Rows from expert 8 of block 5, named by matrix and row number. Rows with one number belong to one neuron. Each number is 128 + 24 x the weight over the matrix's rms, rounded and kept within 0 to 255. All counts start at 0. Numbers have three digits each.
# up: expert up (model.blocks.5.mlp.up, 32x96x96), inputs 0-95
# down: expert down (model.blocks.5.mlp.down, 32x96x96, transposed), outputs 0-95
up.6:141140139122133131136099172112134091134129106157120157095176119138122111106121116170110154150085119149098168119145138106149145124107115114127128115161120121124168110104111144126128136116129093094129154136111141182128108155130114121103124130106135095112146127134127163149138127094152105133
down.6:119125119183130102132133092091101103159108104133129150152144109154144126149118119139170103120141098139099114076117122110104102140115111117135175114074144130136131123093123139161136152138163113116145097140119112137139157167073134119121130114118112114099114149151163147163126102110163177138
up.7:174116106123117153117090103133123154121148140091109092112166121111117167136123097117102135141110102133139142142130123156134144144093109147118166142165113150143089119135092147139138101102141082127107173159101126124108134149120101055184094154146154121146106109158135147134124115138131199124
down.7:130102111162140151127111122129145147152120109127116118163119140095124126101150097121103149178126130175113109162170131122090148144115144102154134117111110124137152134161141125126128153083169145183096089115118083117110149132121119158119108104163161147109110129101152086123099148124149125121
up.8:166108130096172092130153098116136091147104112108165136158119129094180127084150144126119079107163123145141092136117107135123094106112160095159116153134130109128127131156114108134105104138123180143112141126116129152116122131105116117165137119126214115140101127160179120131138146099139094152
down.8:185129129139177152151109110162163127115148151125126133124097149140123072137133152134146165118109109103100120135100153091090117130121122141138111117113121064131136085120176101105094109124175115153118164127120122112131138126164119119129122136103104129144173133121148146122135125126149192126
up.9:188140118153102116093091143133118137124125123091091135129107128139119122151141123100138134109130121164156139116146108106163115159141097140148121134145161123076145107101110156111146106175089119131121142137118135161141103164081147181093118156168137102199103146091110149145147107107149094093
down.9:162188153121161161142123134068141099093114113129169130141127094076138143155122124143124145185087095099147133131142085138147105112178123121128168089104117129100132133130105082117117093103111128105165107136118139149147122163102060097107126087194085136169135135138151134106160107136117126164
up.10:094112085136146137152107140119109125122141129146159121146137123120092118141120092122115149184133169098122138143152127116147120137162110128117178117117126121111167094150156140119131128117165113123123112111157128136135139112120116077117149140117087119185098115141141135095125107138138148103
down.10:112130135153133066132124094143086103082132144126152090101122176123123165133116117108094135084115127123119104153112142118098144079137133118091154122105144142089116169129143088096134156107149152091126111106117116114135126087088105113141141143175151126116127119153112163132107114065093109145
up.11:103136137142107143133177129115124136104132126155114113133126154117127134147128147132136105120110175119143137100150094156126136141136072145119126176138105127133127128126136143157123129137123084137109140154126120086134143130132099114139097126124148086104141106104089107113129137151129179136
down.11:103104130109116111134117098151140115139104165139115100115109125116134095115126168141136117109126149127122156169125115108130136125113094123135105147140127125158129138156093136121114150139126151140120150135156105167092117138129109125115130149131129133092133109107105113146150135119092118099
up.12:150131126103116157140144118120181153154119124111116103100146165114128087117070148095093132136178109151115148110152144140129124142105109140126128155173166128103129118132125142123158045117119131120125122111128147109114108126152165114171114081110101131141152127135134108121070195111149100168
down.12:144116134168107100101137154156120116134142082160155152157116087102151089084089180166136123111179090089186119159179129138099160099155130070110103146130122157130111121097117135099106146124151124108108114116169168146125094158116131130150180115121125087102097144097150105101130164124139164107
up.13:125141167112170157125152165147134121128087113169100141132152182101091077141161064105095152137106110128209112131102100143091133101137094112171128143139133131106138131112153156108087136104134072120119136122111136121160109134124090105168124155143103132098175157161136125112157110113120173093
down.13:133150117138142126112109151152135119109099115180091089156132121096139133128125135137102111081124145141139139125076094119154122139098108129135147075143164147113115130145096132145099172119154116141107153128122122182157082152120144085090082112091126138092092181115138078123107128149140148059
up.14:150143084100122146122135131157152112136143139111148111117140106092106122125132184113151148093124117159131104136124099090123094118135118141141133108138114130153124152144148138155104121131118156172140139116146138104127108085108126114130080121143140120154127106191119157121101126125157148097
down.14:131140097118134114073111125129142154122172164054145095124107143111122091136129097114164135132122148116124107155161140110134118159107122137157119119135135126141157158105131139097131135152123146149114152149130149137092153127139144135160073090138145118167148133125087113117100145099177100097
up.15:136134132133134073139086101133138129093142179184116157118133128083111145136110143117127155119117093121091134123132123140119142173114142120119151126137143091142124078099134117076119149123156153148080163135104121102122144136158088154151130103127152136147183110123084171161158139134121102129
down.15:160154158159169124130156103116115158164132142123129132098149123100097132130163076129137134131130131126125106134156118147116137139142104113130120148113101079116132098109110140145163101142115144155164118148123166104137149112102153138134143119131157127143078101145106126158112151099094140190
up.16:112157144107110120093192142172140144132109095129109121100155179122112117093140109166104199145107103106130134111139137169124139151125120100154135160088101155098111186132145120125110161159160102110135117106098133083129127114101176119111129080126138105105160152116128094105180127140119160110
down.16:099088161121128140129126148159164143169164121154162147117110113111107124088100103112140119147115136126134157131130142122144114071146136119103142131170113115122119082146086122160150116100137096149132144181133127142109131137108166128122126148116146121077160151176146095156156119127124128113
up.17:186097143138124102145099149135125123160158092126138135147083138126116101124157137149146135121171144103152144055098132112150143122084141141113186113158135128156130123136114131126125117098094141131127152141148101098110112129070077118126120129114120141159124124120136115149152087141159152108
down.17:107151155102112092096138128123125128154107063115124156127109148123114098137141111103116164134134128143140142128148139150155115163145116113149121121126129130132131108132131123123097114196125132170116101129125106116125098120112163140122079126160148145152176153126158151110135106108118126117
up.18:113129104164115156144090143147165155147144122104142089157128114121114167188176080112127154117167147133116079114126134143117126116107129126089129089153113134150122067116175105124147140141102094118067158123148139059157156124147112151126128113128123124145208110169131113035127108134135144127
down.18:110140153092137120083131144168128123088136079114093127128164114168121139097135090147140105132116141115124132129144137146136139124096175128130143122134149087135139113163152133138143148103123153088102211183128123161142112118110158105104124131161116118136124146064154142156117128097132174135
up.19:182120112067128118161139129148116139145117117107137110114124134154146155139139159147150117076155128138133112136147115114081132129121147068111101121135140129100109127145148144160094146138133112169143141112132101098123127118165131145136150150095124128099128098142108165103125097147143096136
down.19:146098126109107119146105103145148138083136117124122118113111107106105149097098136129132148135101108128115164102153140127132148125164125144101140165134137126169132137132130124146134141104089108115095118145103131088066104088111141151120147142096105103149102161108135115122128125141153129137
up.20:121163129164153136120176116122162100116157133163120132118144136116095126098116136159144095119128178118141122157086149122120120145134138143083144151157087070157110129122105149102160079129175151152103088123158136145137147115130103097109116100142131085117095109158156090127106135145116152131
down.20:137185105116111039167139188112151127129133123140149132123105119139098141151114139144132107130172125104069136132105116110095134094105151148125069103126127107141119113161173129137119102133167145140133105118139142130118121143137121119123124146108096143104140098144073102112107149152084107102
up.21:127139079119111142119107118117126132105110124141145156085084124173103137127131175107139166096180148162111152122108145088157142118146123155140143089132126081145120137151103120096098119164113157146098088134152079102149127155123095124185150132113120169135123154139131127108137123160144088113
down.21:144115140113138152102129147141164116112115132129180157115173107090140157102114139166119132113097065141117133139141109141137157107103132151124090145096085107131104116104125162099114097151135142119174162152099110132103173156115110130172142156162106107124127142087088139110143116134116117118
up.22:120133087109120162138099153103125160090141164138141121139146096112172188104122091140131133097157139175127125154137154151077103110162131087134165107079157146111093129154091164106075092138138132147161157114127118158082166141086153133145152075092147143163172065097163144124119084124138121135
down.22:128126125151139161139143107149137124133146113154158110100149088120143146083111113082105154155122099138124133120136133152113137130138176083155124132113143128137135096134109104110139166107082159151106112105175141152149149089113080176098128127093142069146101139073119127118135190109082136096
up.23:142123144127104113107163103131160140111124114098091131106099113132127149104135118103143143122177126102167143132065116113149116089119116101133133143122153115125164143142163143099131104126090161113136105144174113116137138125113118114153145118124111138138134143166109139171153157133138112111
down.23:132112135114097153109143160158150125129112153127142078146165151133106102104125104098093107140114132069127124125153107147167156135149117101084117133110118147086135140134150119116116139147141167141095156121124131123109087155173103139101123120126136115106143114100126107151135135127127165162
up.24:140106144139102123080129138178102140120153119129122128104063169116166135135138111121123131113109175173139071148140121138199116164113136154100106139116135133126151078137117144133160146130122163142115085142133096098138085091135103148131108134134095148122126131124171123115104105118173132115
down.24:115165142093140078117093145137087133139136158171132129163148139177151155139177127147113152134176149142169167155124148146116124148183158148145110102178129119119145164133103109117152102141112089143149125106094118112133115152157140095154148148167111128099165066155160195145142147132081123119
up.25:157132105103070101150139135134149190108160093147104182080115160088143130103098147157127133115175137103111128090176095136113141144123105096150132134086150155139140179127111148142125073123145121143134115141106142157097125154122141136102151107123152161093066145141108132158106120088133185113
down.25:170136118121136117132147130127169135118127095099145174163107108162109112075116118155087127145129100089125111122142147161146131100139130110148133146157162181194125131113142135147184126109103110136116121134080089109143105122129156136112132141130153130158126131092138143093134124134089114080
up.26:127120099120119129121163128138128152124123129074117123152140154164100114111122081140111109138149140156135096137137150146182127148122127116116106170106106125135167148146130115157102106141100130139149128142137089156146120128108115079128134134126140081159108146141113125121105146131114117136
down.26:129127086165125132157128141150099115155149168138125087122165119156099129091133165175109104144151156118105166145112140140147119093155123155094126133109124118122106155129137140130108166158124119121098072143123139125102105147115120151124165172105135100151165108083141140137126118171128117176
up.27:118062133095151075123165140132111150128169114099124124081123116152170157139135139109152114122086139140131141122122147118137179141112136157128150111165097116166161114143122132128127123120123171132099151074097132063122135134143146152101096131084147156173150120154095142115148113111101111141
down.27:141147137101138131135133137138136118167157102108110155117135126083110164150175139111158156153147159091108106140114114158148125126120157147116092103106090124157109137112124166080125132115112082127128094124139095108153112088123156156103173150139192147123111129113125149114166127149122145097
up.28:146073111148125117139128129115154153172081121087110122119106137137111083141167086076178134164142134145126157115076142122138088110168156075111132129128135097109145121134093100133155100130127122155115115170130106142178130131132137164166140163072094154118132166120126162114108148126151134137
down.28:166119150133116136131129195159152107141111168144130083162096147092115132153114150134134156102114165130139117143089140128155134144119110166101087158163121102113121141089117150147136116121139171146168147132115139117192123152097093159149165123105094175114166139153114100131122129129156091078
up.29:099129142115095099130164134072134136128146094140132151122118109135094078082103146151135124098116072122125125138145160143155148106081104123091183131105116163153118121149150136191083097141139131163122155115106150146140119150150105104119125170097128086156118148149128135164198173128123093108
down.29:151127121173165123108096148089128119092139127127117111143145120164160103168164137119099088146149145117117117125184128133109132101113081119162109134085103156108127140106078114154170100153151099118132125123134114121123110165114118123140150094096175161119107143087164114095154134171141117128
up.30:122138118147166111135140139166111121152119163134116132104110082131077142140095149141149128117083136133129132107147122144107134155135152125114132108202167181094109137160117134136187161090091152098119111080121153134118117148123097129118115110113146102109103138148143150100084132115125146134
down.30:111122116085073121140121124073186127132131110153139158098189137123137166144131110128132154155136107090118134113141113145091138165119172143168112165148107111152107121127136135133122161088131071115094141102125123127151159106126173138143103169172135143111146107152134157131144096094162172113
up.31:184166110106154137093182159156109133136118145124087120143079129117166136125178162110165117148116157122123146151151132104079154107136099145153159106162118082142138126125106146117118128122099114136111144127115149096087136127136135149086125078143123151156098105104103135096121131135107093170
down.31:117126144099122092117082138144122111115121111089118130140122117119123139114121108171119160121096179102117161111156102123150109149127155143156126126131163157165123088106157147158105112157116122133144164115084104194092138075149147099130114117139142117145129102161128165125138127188128133156
up.32:151127132146169119138110079107117123157111130124140150115144145181124099084150092147164100118097123149090111161097125117120118135130086159149157138204127137146125077159148115111102116163151144125140107089126131102098136094125098121131129150119116171153104116093174128130152123148149108124
down.32:176169114126144115108115122160105154112096156141146103075113122104105153109107090145100137132122146145142157124112114131090086139125146079122140141123087132059118123126080136082138172108101153149137117109122134103113145083144166078118124132156155112097141148122122124136158120126142100124
up.33:156071122140149134155180166135125118096108152121113130124130113101133137082123129137126146093082156167141168153143125141078154098111105134115140150094148110107127118117091151106138118117103144137114103161135123154124122111164088137111134156142149110120149095128125117153151124123143161124
down.33:148136131110154123106156139132116111130077144088139155123153115126124148138135146125117111104163111143122142104132118143100123154124110123131172140136123141147084097092147126138115161101148152130142144118124092148143123064143119155114127131133110076080111116133119130099108146156117128076
up.34:125167116142157113111138119128079141169118114166127104106135180094167115138121143125122113143147151154139125154096119143154089110111147101088168140154099058130140103149151107146121104132127155125120105128091111140073121175098107148130137114143147155134130095119124173098130086147127147145
down.34:158121150121142111181136106099166132143112151152114107157109117091092112084124104137109147099129106174149076160139132101137150143139104084103109151090143150104107114131148076118113119149129132164178090100139132142106123120155161142147142151125098151156134112085113185147088128137134121136
up.35:158147140130135079112090131098072156148173144114130096080165135128116140123132139117143130110128164106157110168127165103093117157101134127088167151120126106159087134135089095113137147160117110109171106156136138093093168082075162144125168155134163119129122132138132098143121090166147132115
down.35:103061131103090117145137056122163200090142094105142122124113160144133124107158138087129163165091114155127117128129125127133138160142120124174138084118116126093122115154160167118108115098101114148133134147137150127100121100091067113120161159116138137101113132119121101124102145110176118127
up.36:113145109151148119135119130105129142098138130128120137090115171119142119119181131130125116122125155084128097114117154150168128125122179121148139125111128090153091110083090157109137172093073145126154144123154163102130131119176095109111113141119122098131120160148111133103152129153148099157
down.36:141141136103129124142137124163122122107118126109158152117139145139101119118176112122149110133161139093100177146145169149137114154096120089126118113131116111104096144108138135117183123176131150095157129130153156135090124132097114146095070154112124142102131099160104159125138143148154133136
up.37:136184110102116163121135166140094151107094096136169090146176154122166124069097169144094156127157167152116126109086133146114152121167099128143140141101087119148127092110099169179091086218100094160107098079163136121135156098106086129145123126150137131140152086156142094136116145150054116151
down.37:113080107109116115138119148115132145127113193135095145092108123119109144105082105124191117086162152147106145095102081072099150087123081156120159124127104105138128134122080148156106113200127158156154119172146177088155111129123172125116106097129121084143098131125086124172093116177128093113
up.38:118129126160145125151125144087115097098111108149133134103123136072155151106163145146134147136145083152107158115088165061136129112104138109099155116128125123137168144107122141143143154145156176103107131153095128117141110085157134104117125139125135077169125118140118121167151112121135124130
down.38:124128131152138109106126145092111136118119096128113108113108121125131115106165065078115158118133114094121103099092113151115132139094124131140161157113127163112150163094127116137140094127144114136175116103109098116121131170142111114108135096104120093143125094182101148185106064122075137132
up.39:152135163128100127116124142123121116093107097100091137155153155133168120090117153073145138123111129189118103145161172116144166107158149112077120136122157095137143123115146161158128132137154090087117093136094121154130132159132123104096147142136163142139092137098119074153161115130144102103
down.39:084115146138164182129107143102105142170137143105117113200131141099140153110117125149142089145125129142112108088146111112158121124127091150122182113160132143113089108121139131133128066156107135142155128139147162129125092107149121091139129151105120064147158109109185153104147150124076105137
up.40:144132145063130136124130133133118099147127178131105134123116116092084184146154129123142114129159140137139123092115160139117167132117093112122100097139151118113175134136119108103094115158137138127143134149140139132132124100162127133111142149097142149125119111130111106105124161111125104170
down.40:157149128127156146109119147154113141095101149122084111163143145121145083155153156145122116101098203111128116105152127180146116147139131135092125116181162132112141113149186135138127133113119103129113143169089110127144162095131131159129158101138115084116121101113128150116109162094138158173
up.41:080102103089072150100115138139115159142156116117163128173108153145143110076133094115110145114135164144165182152104134098124170132105162129160140183058155111145134153152128167161128095164103143072112124154158134138174131155127112085137096112141113097130119110125120114142101135091094091166
down.41:141133128143085112136174133110130122175135130141163136134157116132100097136127132137130142112169168123157131123084060147094123088137138167113142127162156136120122126131130132102133106151152163127125102188173152114085126122129138148133157132163105130119126136098126171139121118129105130128
up.42:137117114108133131126162148151118161094119156121152108148111110096132156129130114110158156111117134116115156151136126099082130126092127121115103083120152119138134138158130111155116095071126117109138126092163128120098154118130119132120142115117132136152165157128142159152134095164152141140
down.42:118142134132140124132093095108148120148158111078135144132146117087110139081136130105139142133117161150129153118129104133139124146147129185136146091144102188102134108100096152107114152127102077107114110120102130082137123066137111084103140153120164125122118122154151111115106154126138125146
up.43:161109141162130172095145151142128140131107149136134087152142103122092175158124099142086145127123171120161100115140160114107132081137122096120115177094150150118133135093119090173156116116122133106169102148119101116121151124071132077139143129114136095112131132163133153133121132131122159103
down.43:153131100111133110155118171149154119168098113135118121139147175096140120130152116118088137137112139128106181126131103138092153167122121138139107145118139189127145144159172157130142147137140148100091158148139118152133158144137141138164124062159136136062136146108129117151089128106130093128
up.44:102120125135142112116137122149043158096128150159133120121097137118156125096178185170156091109116133080105174112093137167170140161127102124115120169088142096171153064110140148150120125175154140143109139123139128144096103139090132130107094056158140141128130179122122121084156108143090186109
down.44:180109134151116145144106139206076103141145143127110152106111116085124099142140141126149142166103153171144139161122182134161120154120100122093118166145153156102116115101136100138138140120099085133136074130130125114123158087165104160079140155145149126129108145133113102083176156131105116079
up.45:119120132069150084146146079157129174144133112138109087150120117112120130124133147124128107112104109154112151171135125144097165145133137133091157131129133143118070113126130135144127162129150108135096148097112121125096117140093115154099157102169151146133131115129167135127163101139176151090
down.45:120115100078139115108130121136124159137156106092111129162124067140133134147141096133134145125133113181125119109143125093060153132131172126153136169131107163142151129165083103085105153129087141143108100159116123122122166098157144145112093142112105124148112148127089150132128114088127114129
up.46:137136130113145151128129108159133117110081126131093120106121127131100129086087131125118117171101145108115122116122126095164172139122142117170129185085115124118109121084124164118135168154134105130084179115154145096163122135110149187140109107158145168097145097083147151123140136151162118114
down.46:147110154149127117150117108139117134087128105129133131090104126113151138120131137146181116094124117145106117113084132100161124128113154137110142077156128124149138091179092114112162119143093081179142114137160147115143124158081110165159111130099144129123139116181094133137175173117144111127
up.47:164082138141129117123164131138113160134154112105179131121099129137087109132146124137116088156118128131066147126082116125161180101125127128163124132137115138135102130147153118103116117129141136148113109156148089113088102143131108140166137150120151144166138145107128130100122108110132127110
down.47:133119102148168096153117126139140137119120112144159155121131122122127122175136132100140129120123156118144131115126128111134124160106145134115116132080139099156133156161138109113118145135126108155148111092102165086103115130162125130098162148149141171120143144111132132140145080140083107107
up.48:071101133156141138154130147106165096116115128115135145105131107117130126113133106101144085165155103133115106074102142090171133112093160130129109115101103117133139129099150113153108123090170141155120137166125120123116153122135120115139148121161170127134177126147141122134135146158165129101
down.48:142192136124154109120167087084159167108117108120164097145117112154148124106189118135137133123125134150133114152122141131121151135111154117103123109118149082130152140117168141119139076134133152123176136151168124111136125137119096106117112083123137169142169131146115136141074118155164162132
up.49:106095134100129108150144127152120115137153099105123152135172158145109134104149159083143133090171137158122140132145103132148092131147193155122173148088134135113107079156114072103165102108105120136133126148093139156090154161175112125173095138140086112123177129125139113079102126102131131109
down.49:116096138129126143145128142131110168158129169138144107123105124154129107195142137148128106147195099128126091120134122134117127133149104108136070147138156063127125116111150154140136136089138116128111104108127134087163078145115144116143116133089116135108106124099124182103150154145120136104
up.50:089140132118179142107129132120108134112122107149145145127100137131132085135155129109107128110152129123087136105124132129174124107153133130121128149141157086124133131134131131114132130163118155166139119150140118124113120127137155125128102135126103135132155141081103130114142121115111142135
down.50:094177140121161178145134120133114134127143166136115157118109109130154135171112111130120137165140118156136139127116118123174125137130116147107133114133138150088135119134110073153142135145134155158117138127166123165094131123137115131108124135135097121116128141128110107087117075088101103142
up.51:101119131077100146092136184166175122107146099130176135097110098110109115107124124157145135111136125134183129179177162139117163119115115114121161082073138138096075145147097143144073107176109174160094168106080135125158088148115121129123140127132128166154131092126113128125126160144114131133
down.51:158160125106135125129110119120167130152121141130098088124144106169140135089109160082134091078123170135150104103125120138111103131096131110102143117168179176184120111110115168171108141099136138108106136135118144166134138164147132150134101102077140125136083145114087149121117176166140082159
up.52:113127125152131152112121109140141106131112159116140155101140126120137135121088143115132163094144130122163132119173136130111096146125148127163145125115122102138105097125153139115124169154141104155137158122196116127064144158110084114168126093144137190077096131087139080131129100139097096143
down.52:138128136117089162121115107152091127121147121152131117137132123138118138101115152165124107141122126143142097154146175084129154145157114122116120158124154082103160150137108125134153129139070165088132130102125179158117134136094157132174142136135114099114144137079101137137116160139157142160
up.53:121098126069123114142114120133126125149121148146105126156135117155132171160123149101125145101093133142111104156110142135081139088078135153150182134134122134128177147132100109118140161147122145112105151093120147140130100143137104127152070134100121127113131111135152113176096153121150129133
down.53:180125117122102162114128163112135153128117125144101149149162133160146131148114123120157106139137082175155118120141099101147125126120142093165132174131147128133143138106127141103157151132124107143088137094096085103146151096167111160131161131136113121140102103127166133162124120137179125151
up.54:128099102107079126115094138144143135132127134107126172135129095098076127161094131135120116143125142130132170106107072113157089180149077147181149126139076141132165156110176126136146120119068139150158165140085113153104133116138128137098161134099093148108135165128142149139140140134143127128
down.54:132176113139145143173170071089075151098130182126141148118113093133134109141144139145108175117148085144175112159101135114096166129143137118119096070129132089164148164171114131167119119107143112086127113103092132113111125168131128121126124103142118166152173128136161145129147116140179134165
up.55:160140154092087096135114146143128107082152137171105123124179119137116136171095167127125163132111122094104128099089127172125120134125097159091106141130125109122094099092110127120184178177155117124133114080194134089144119153113103144127156139118133143142140131121125148179142056130108138136
down.55:079111141150125135161111133155109090127121124133094139119131159094085117194123170140094142112118082162133130192097145094116085124147153129209131167102119098131120104129092141121120081123121159146131143135172132127176170113154161143106134123111173138128113120191091111159153124096123125136
up.56:126176120124148135130134169161159071137124122124096122130140133141135123169089109123118127110122124099108116093102153106157074120128078124122127169111132130109127143112117144144173145139122098117134167115169157125148121124112108137183094147150134153191113162096066158108121131087117122115
down.56:129144156147100156145139151131153112142133107106111130112123185130106082124116155119167121131119122153112169124127123137126106090122124113127157099106171155123121128121094128149145157088146116145123129146164195116149150175135190121139158082112103165127135091128118139137137083148181124169
up.57:134111098119141141133135150136162119147124113164118103111130107161140092126104126135120157140153094135114153150112150146162140144111127114156135137158142112124114110125145148106132123105111126126146176130126135068117123096121164122116146108114155109119100089140073115129115145148104112183
down.57:138137141132139119161170107134133095162104136140164151136106099109169080118126144111108134139131120110147114138121141126062103115126104143085127130135101156134150154133119121149132125147126150101125124116157135154137097116121135128147128146122137148124132121143125162105146137077144146135
up.58:154097085144140089089137110124114139145134130099103137134144145139103103136151159100138059094146148137103123110119150093149157093144106113099179161112153130139104163130136110123142174191137105132144127174120141148143120137157094087148107139112114139142138127116124169116134113131070156118
down.58:128133105144157135137145156133120090123116145140113188169116135114128102183121123110139099122098188203096131102124098126153148128166162142099152126131109131135140119127136097133158125092134169120111103120152133138103151143128070154102119153137149130121155146099168096112080121127125142099
up.59:179147140123121150198163118099108117113155110140111128151116129114126116147104128127128121095196082112124128122132121139150134134144122137115118129117117136134156173160113164155120132104126108083112130108148132120123110137147088145123097077123152120170118085137106111110138156111135145114
down.59:122104114118135116133129145156122117127098130116139132114108118133164121097110125116100105131127154088123135148132150163105117142135164123165168137108161155155170148114107109129117109136118154105118120081132149122128140136131144116118140136143139145145155132129160102133155106143095140122
up.60:135148111113125117117121131149105128126128111114152088110131146102141150106095166126136138096120135129137145170128149125097142147131147131154148088112150113126126105133158131142123088110098089173127116147081163153104150088141220122094121137110127100093161150119140138177140152121094123101
down.60:148116108134142152091099126127119146117134116113131176178116119135180124142139121117119114099109094149135103156107098170127170142141101106145157128135078190136125067172087141173101127086132114111088156166142129148128142133098116100102110111155129115164076166156159097118127102142143082137
up.61:159113156141148105127152144157103097145124118105127153141106142119118089064134115159139108124109117120173140131118107173063161113120119164145112158098124133133102164121166140123147112137140156175155113140118125125132146106115096113088108129138144122137112113086159124109154102090102205124
down.61:172149108110122154156126114080153140158117108120100154125155098119124113110119112117078148105145169138149120169142136149133113135123113154148135153129085115174120138133119150098156097123128123164079122093164132112158125132114144119123133159135131166087129159122080108132111131148093121089
up.62:128171100137121108110166159108104139136104117169163149134083135174150138139120118146107110117096119121137135147090088085122120091122132123123141154144138137120133110169123145135139126118136121121138108152126118166091119169105118103106138153137130123115108141163122146159093071112132172164
down.62:146109121139133141157156127089171147128110112154130120102111130131083162107181106170133178140113111138087080095095122078181118093092141113137106166085124156122111157139122110122114133125125116167138125120127093136097132122141145104135174105135117140129143124096112153096112082147135117128
up.63:138149119127128127139093156127141098111114079114143135155160080110118180114150145151135123160089127145137071105149069136123169144191170099165141147163099140156122094129090127096144157141124056103110107115127101105153186130141163078080163117135101128160134118101130137122115144156108104171
down.63:056095168129123152165118098132108122113154163110147122104096145120124119148145126168193142148137142099115117099144126098105116122075154141173157127112113134142131134121157130101116147102118111077103083142188103129168114077139147062156093139163101138146098117121157158133160083190142154204
up.64:159149114070145147110102176117122123096170155096170134137119090139118188105107148120133180122116156122131124143105149094128179106122147115112150108158129156173131136103124110115108115125172130127143143120163116122121110074124138149136140156124110114123139129078104136132120141077110107112
down.64:125132120176148097105107101134112102123110116110069121137127092132111142094107157111130092129098133121087140122118143118142138103168113179153141153104152147102156134120152127094123090115108109140113159123117128122107129137076140132120134104169141155151089132097129137139120082108137129148
up.65:094159108098147083123138153132146121133128115144147126128129096113140122110170196109146132140125126162120095103144131126104098145132128139124172080117136140141143152124105152131120139133118128118104121157112157150105122116137133050154126166095137146124149160121104098096094126135133119161
down.65:119106125130128143127159144126163135132175101133103128146112099180101153122148104160166127130147107124095162130107133125127169140130143123130124154149122141125101117126182108100135153127140097114112102086077109130114138146125132136158162115097095134168077139145123136104075118088151152134
up.66:138140148178107151142141144186146126132113127128076105077164080134123083174128151160148110129146116079119122105108109132090133142173147125192136168093151142148112049113133149098132155129135156093119167110112169135128131122172122131148089163140152112085097125138124103102105095088108129140
down.66:156116137140131159097144158116110121125159095108101140120096151115110174154124153126134129111118106108151124120133201084116102137091126135115126140113144085087134082163136115154139141119116121092083111163166180145125134158135158139129132117108131134120142128180091114161155150094158175101
up.67:144103110109118168091152125157157108074161102155113130133105154081112113128121103107147137168128124143133101163129164144143160114138100112133169135147143094124165142142151116147102115165152110099123151141098115111109122144140111133086161110156129140122158090159122129130119080113103141135
down.67:118126118125152129142137127114123124121108128133110078160133111128105149101099094154114141143147175137132120115110125128146137139130146125108127136148161111114109151147157110137090116159116152131166145116147056156120138115157140141120106099121158155108145139141128152149129152165100153156
up.68:132136122135123156089103177119125109137119131146160113156109060132123168117121120162140135129105127140142159159127113097112127149098128119153159106160105140153107167165112127122124151110100120103131099122108119126117141139081116106176124148125092137120124158160102143096128118141176127104
down.68:096095101129135074088125109115151094134133087103095124090130129149145108109147120152151153128116127098126149176110108134143132117078154141198116125138141146146143118120145126148139134127140098129138137158130139117104111143113116082146129110139099097132110124120097127123113133107140146114
up.69:084131142117091129159166117133151131115151103109146137111107120123089128176093110141115144119145122077155229113117133123121106131122092116141112150130103113128121174100109177154148109146117111112116158126133124129140144139154163165134142185091145135155103137108129089108103097117161102120
down.69:150173154160130134130128120121135165115141117102163153162113158145093135141121129093098154109108097079088108137123157117124110104149105162105079118114175117155137089140084087188116076136154065090117139134081148105077084112096104118125153123100127132128143100169095116100168109100131140113
up.70:121109142133134133142126134147131120098115079173083162164100117123137124149088123132135105122122145081213123131075148111105101141143133121110123129136137132111125108132129166082103155105133063151112120155098121125102150120135139138120134125128120138134151177119190137115123142200125117170
down.70:123157136080062104125117140155160144131104162167131121115147174159104135155128128102116144122095127110151126185101190114121126116168092091147076109153113151149119118131126100099121104147107156135162120087126082137149141138195108117168127143102092126135121143148107079133164137152111164151
up.71:076140106095139160139127163144121096154115127079151105095181119166139092116152138120127116161147093143109163116130148120117080132133154124123101144171138151106111145132118115109130114113125155128113087120148140117126134127161132155129163176111148157118114107085144121159119089116117170105
down.71:102151103099136106127103123109122135066141126157108115107124153113118137123052159121150083104095133184109114117097142147138162132081132114097144131124147121115097099130108114122121093147170143101150154130110098147115132086117113115133171116121117139132129137124175098106150127102128132073
up.72:104134125113091167108099127130122154144171109161115121088145125169083156118138148147147117153138154162120146133124113120111118123184113130144070144099093114108136120083130111143137161128131145079079122118113165140203146111149088116149152168123133092132127087132146134125113127104150125134
down.72:135090146117110145155106130141103166106096114102133098120148130151144144184113108135122141091090098127107117120159116153119115127109134141153135129142155087137126130166128108154110146169190141103092143126094142168149132162124139154153098134087156132128125109154120122148173136117135119121
up.73:147147103138120138161137107147154159152143143164127143119100134124109111123153166152164152116155135125102125150151146084097123141102111106095146114128150105109139138160147137148121125150123141132084129125148120096120096124110109125148106140158110124125088099103142096119101107137121115149
down.73:151124151112085159168108173091137103102121118132147136152091109123120113102129156152126103099117147084138144100171135122131119127149132103099139143150129148121119152101111161126139140085122150132146120089132174112080095121142149108136111147143126129129099107131143144109132128105117129122
up.74:134163163108061132121135059145125124148131151119118160129125095156149133129129158098155142127123127141134180113119102156169132145158180130097144116112070057097129101122145163145150145119109102113167061135130143121070139153147100100130121134147137140090156125108156125135177091086134124158
down.74:118132135116137133129142121137129139149145131122104117144115110099101147124127108112127153126116106111112100159113163172168121110127108140143109176117144106099158158128112076137108150155138118134104144117137136120170139117127164136151058102120108128129113148121175153143158157094141120111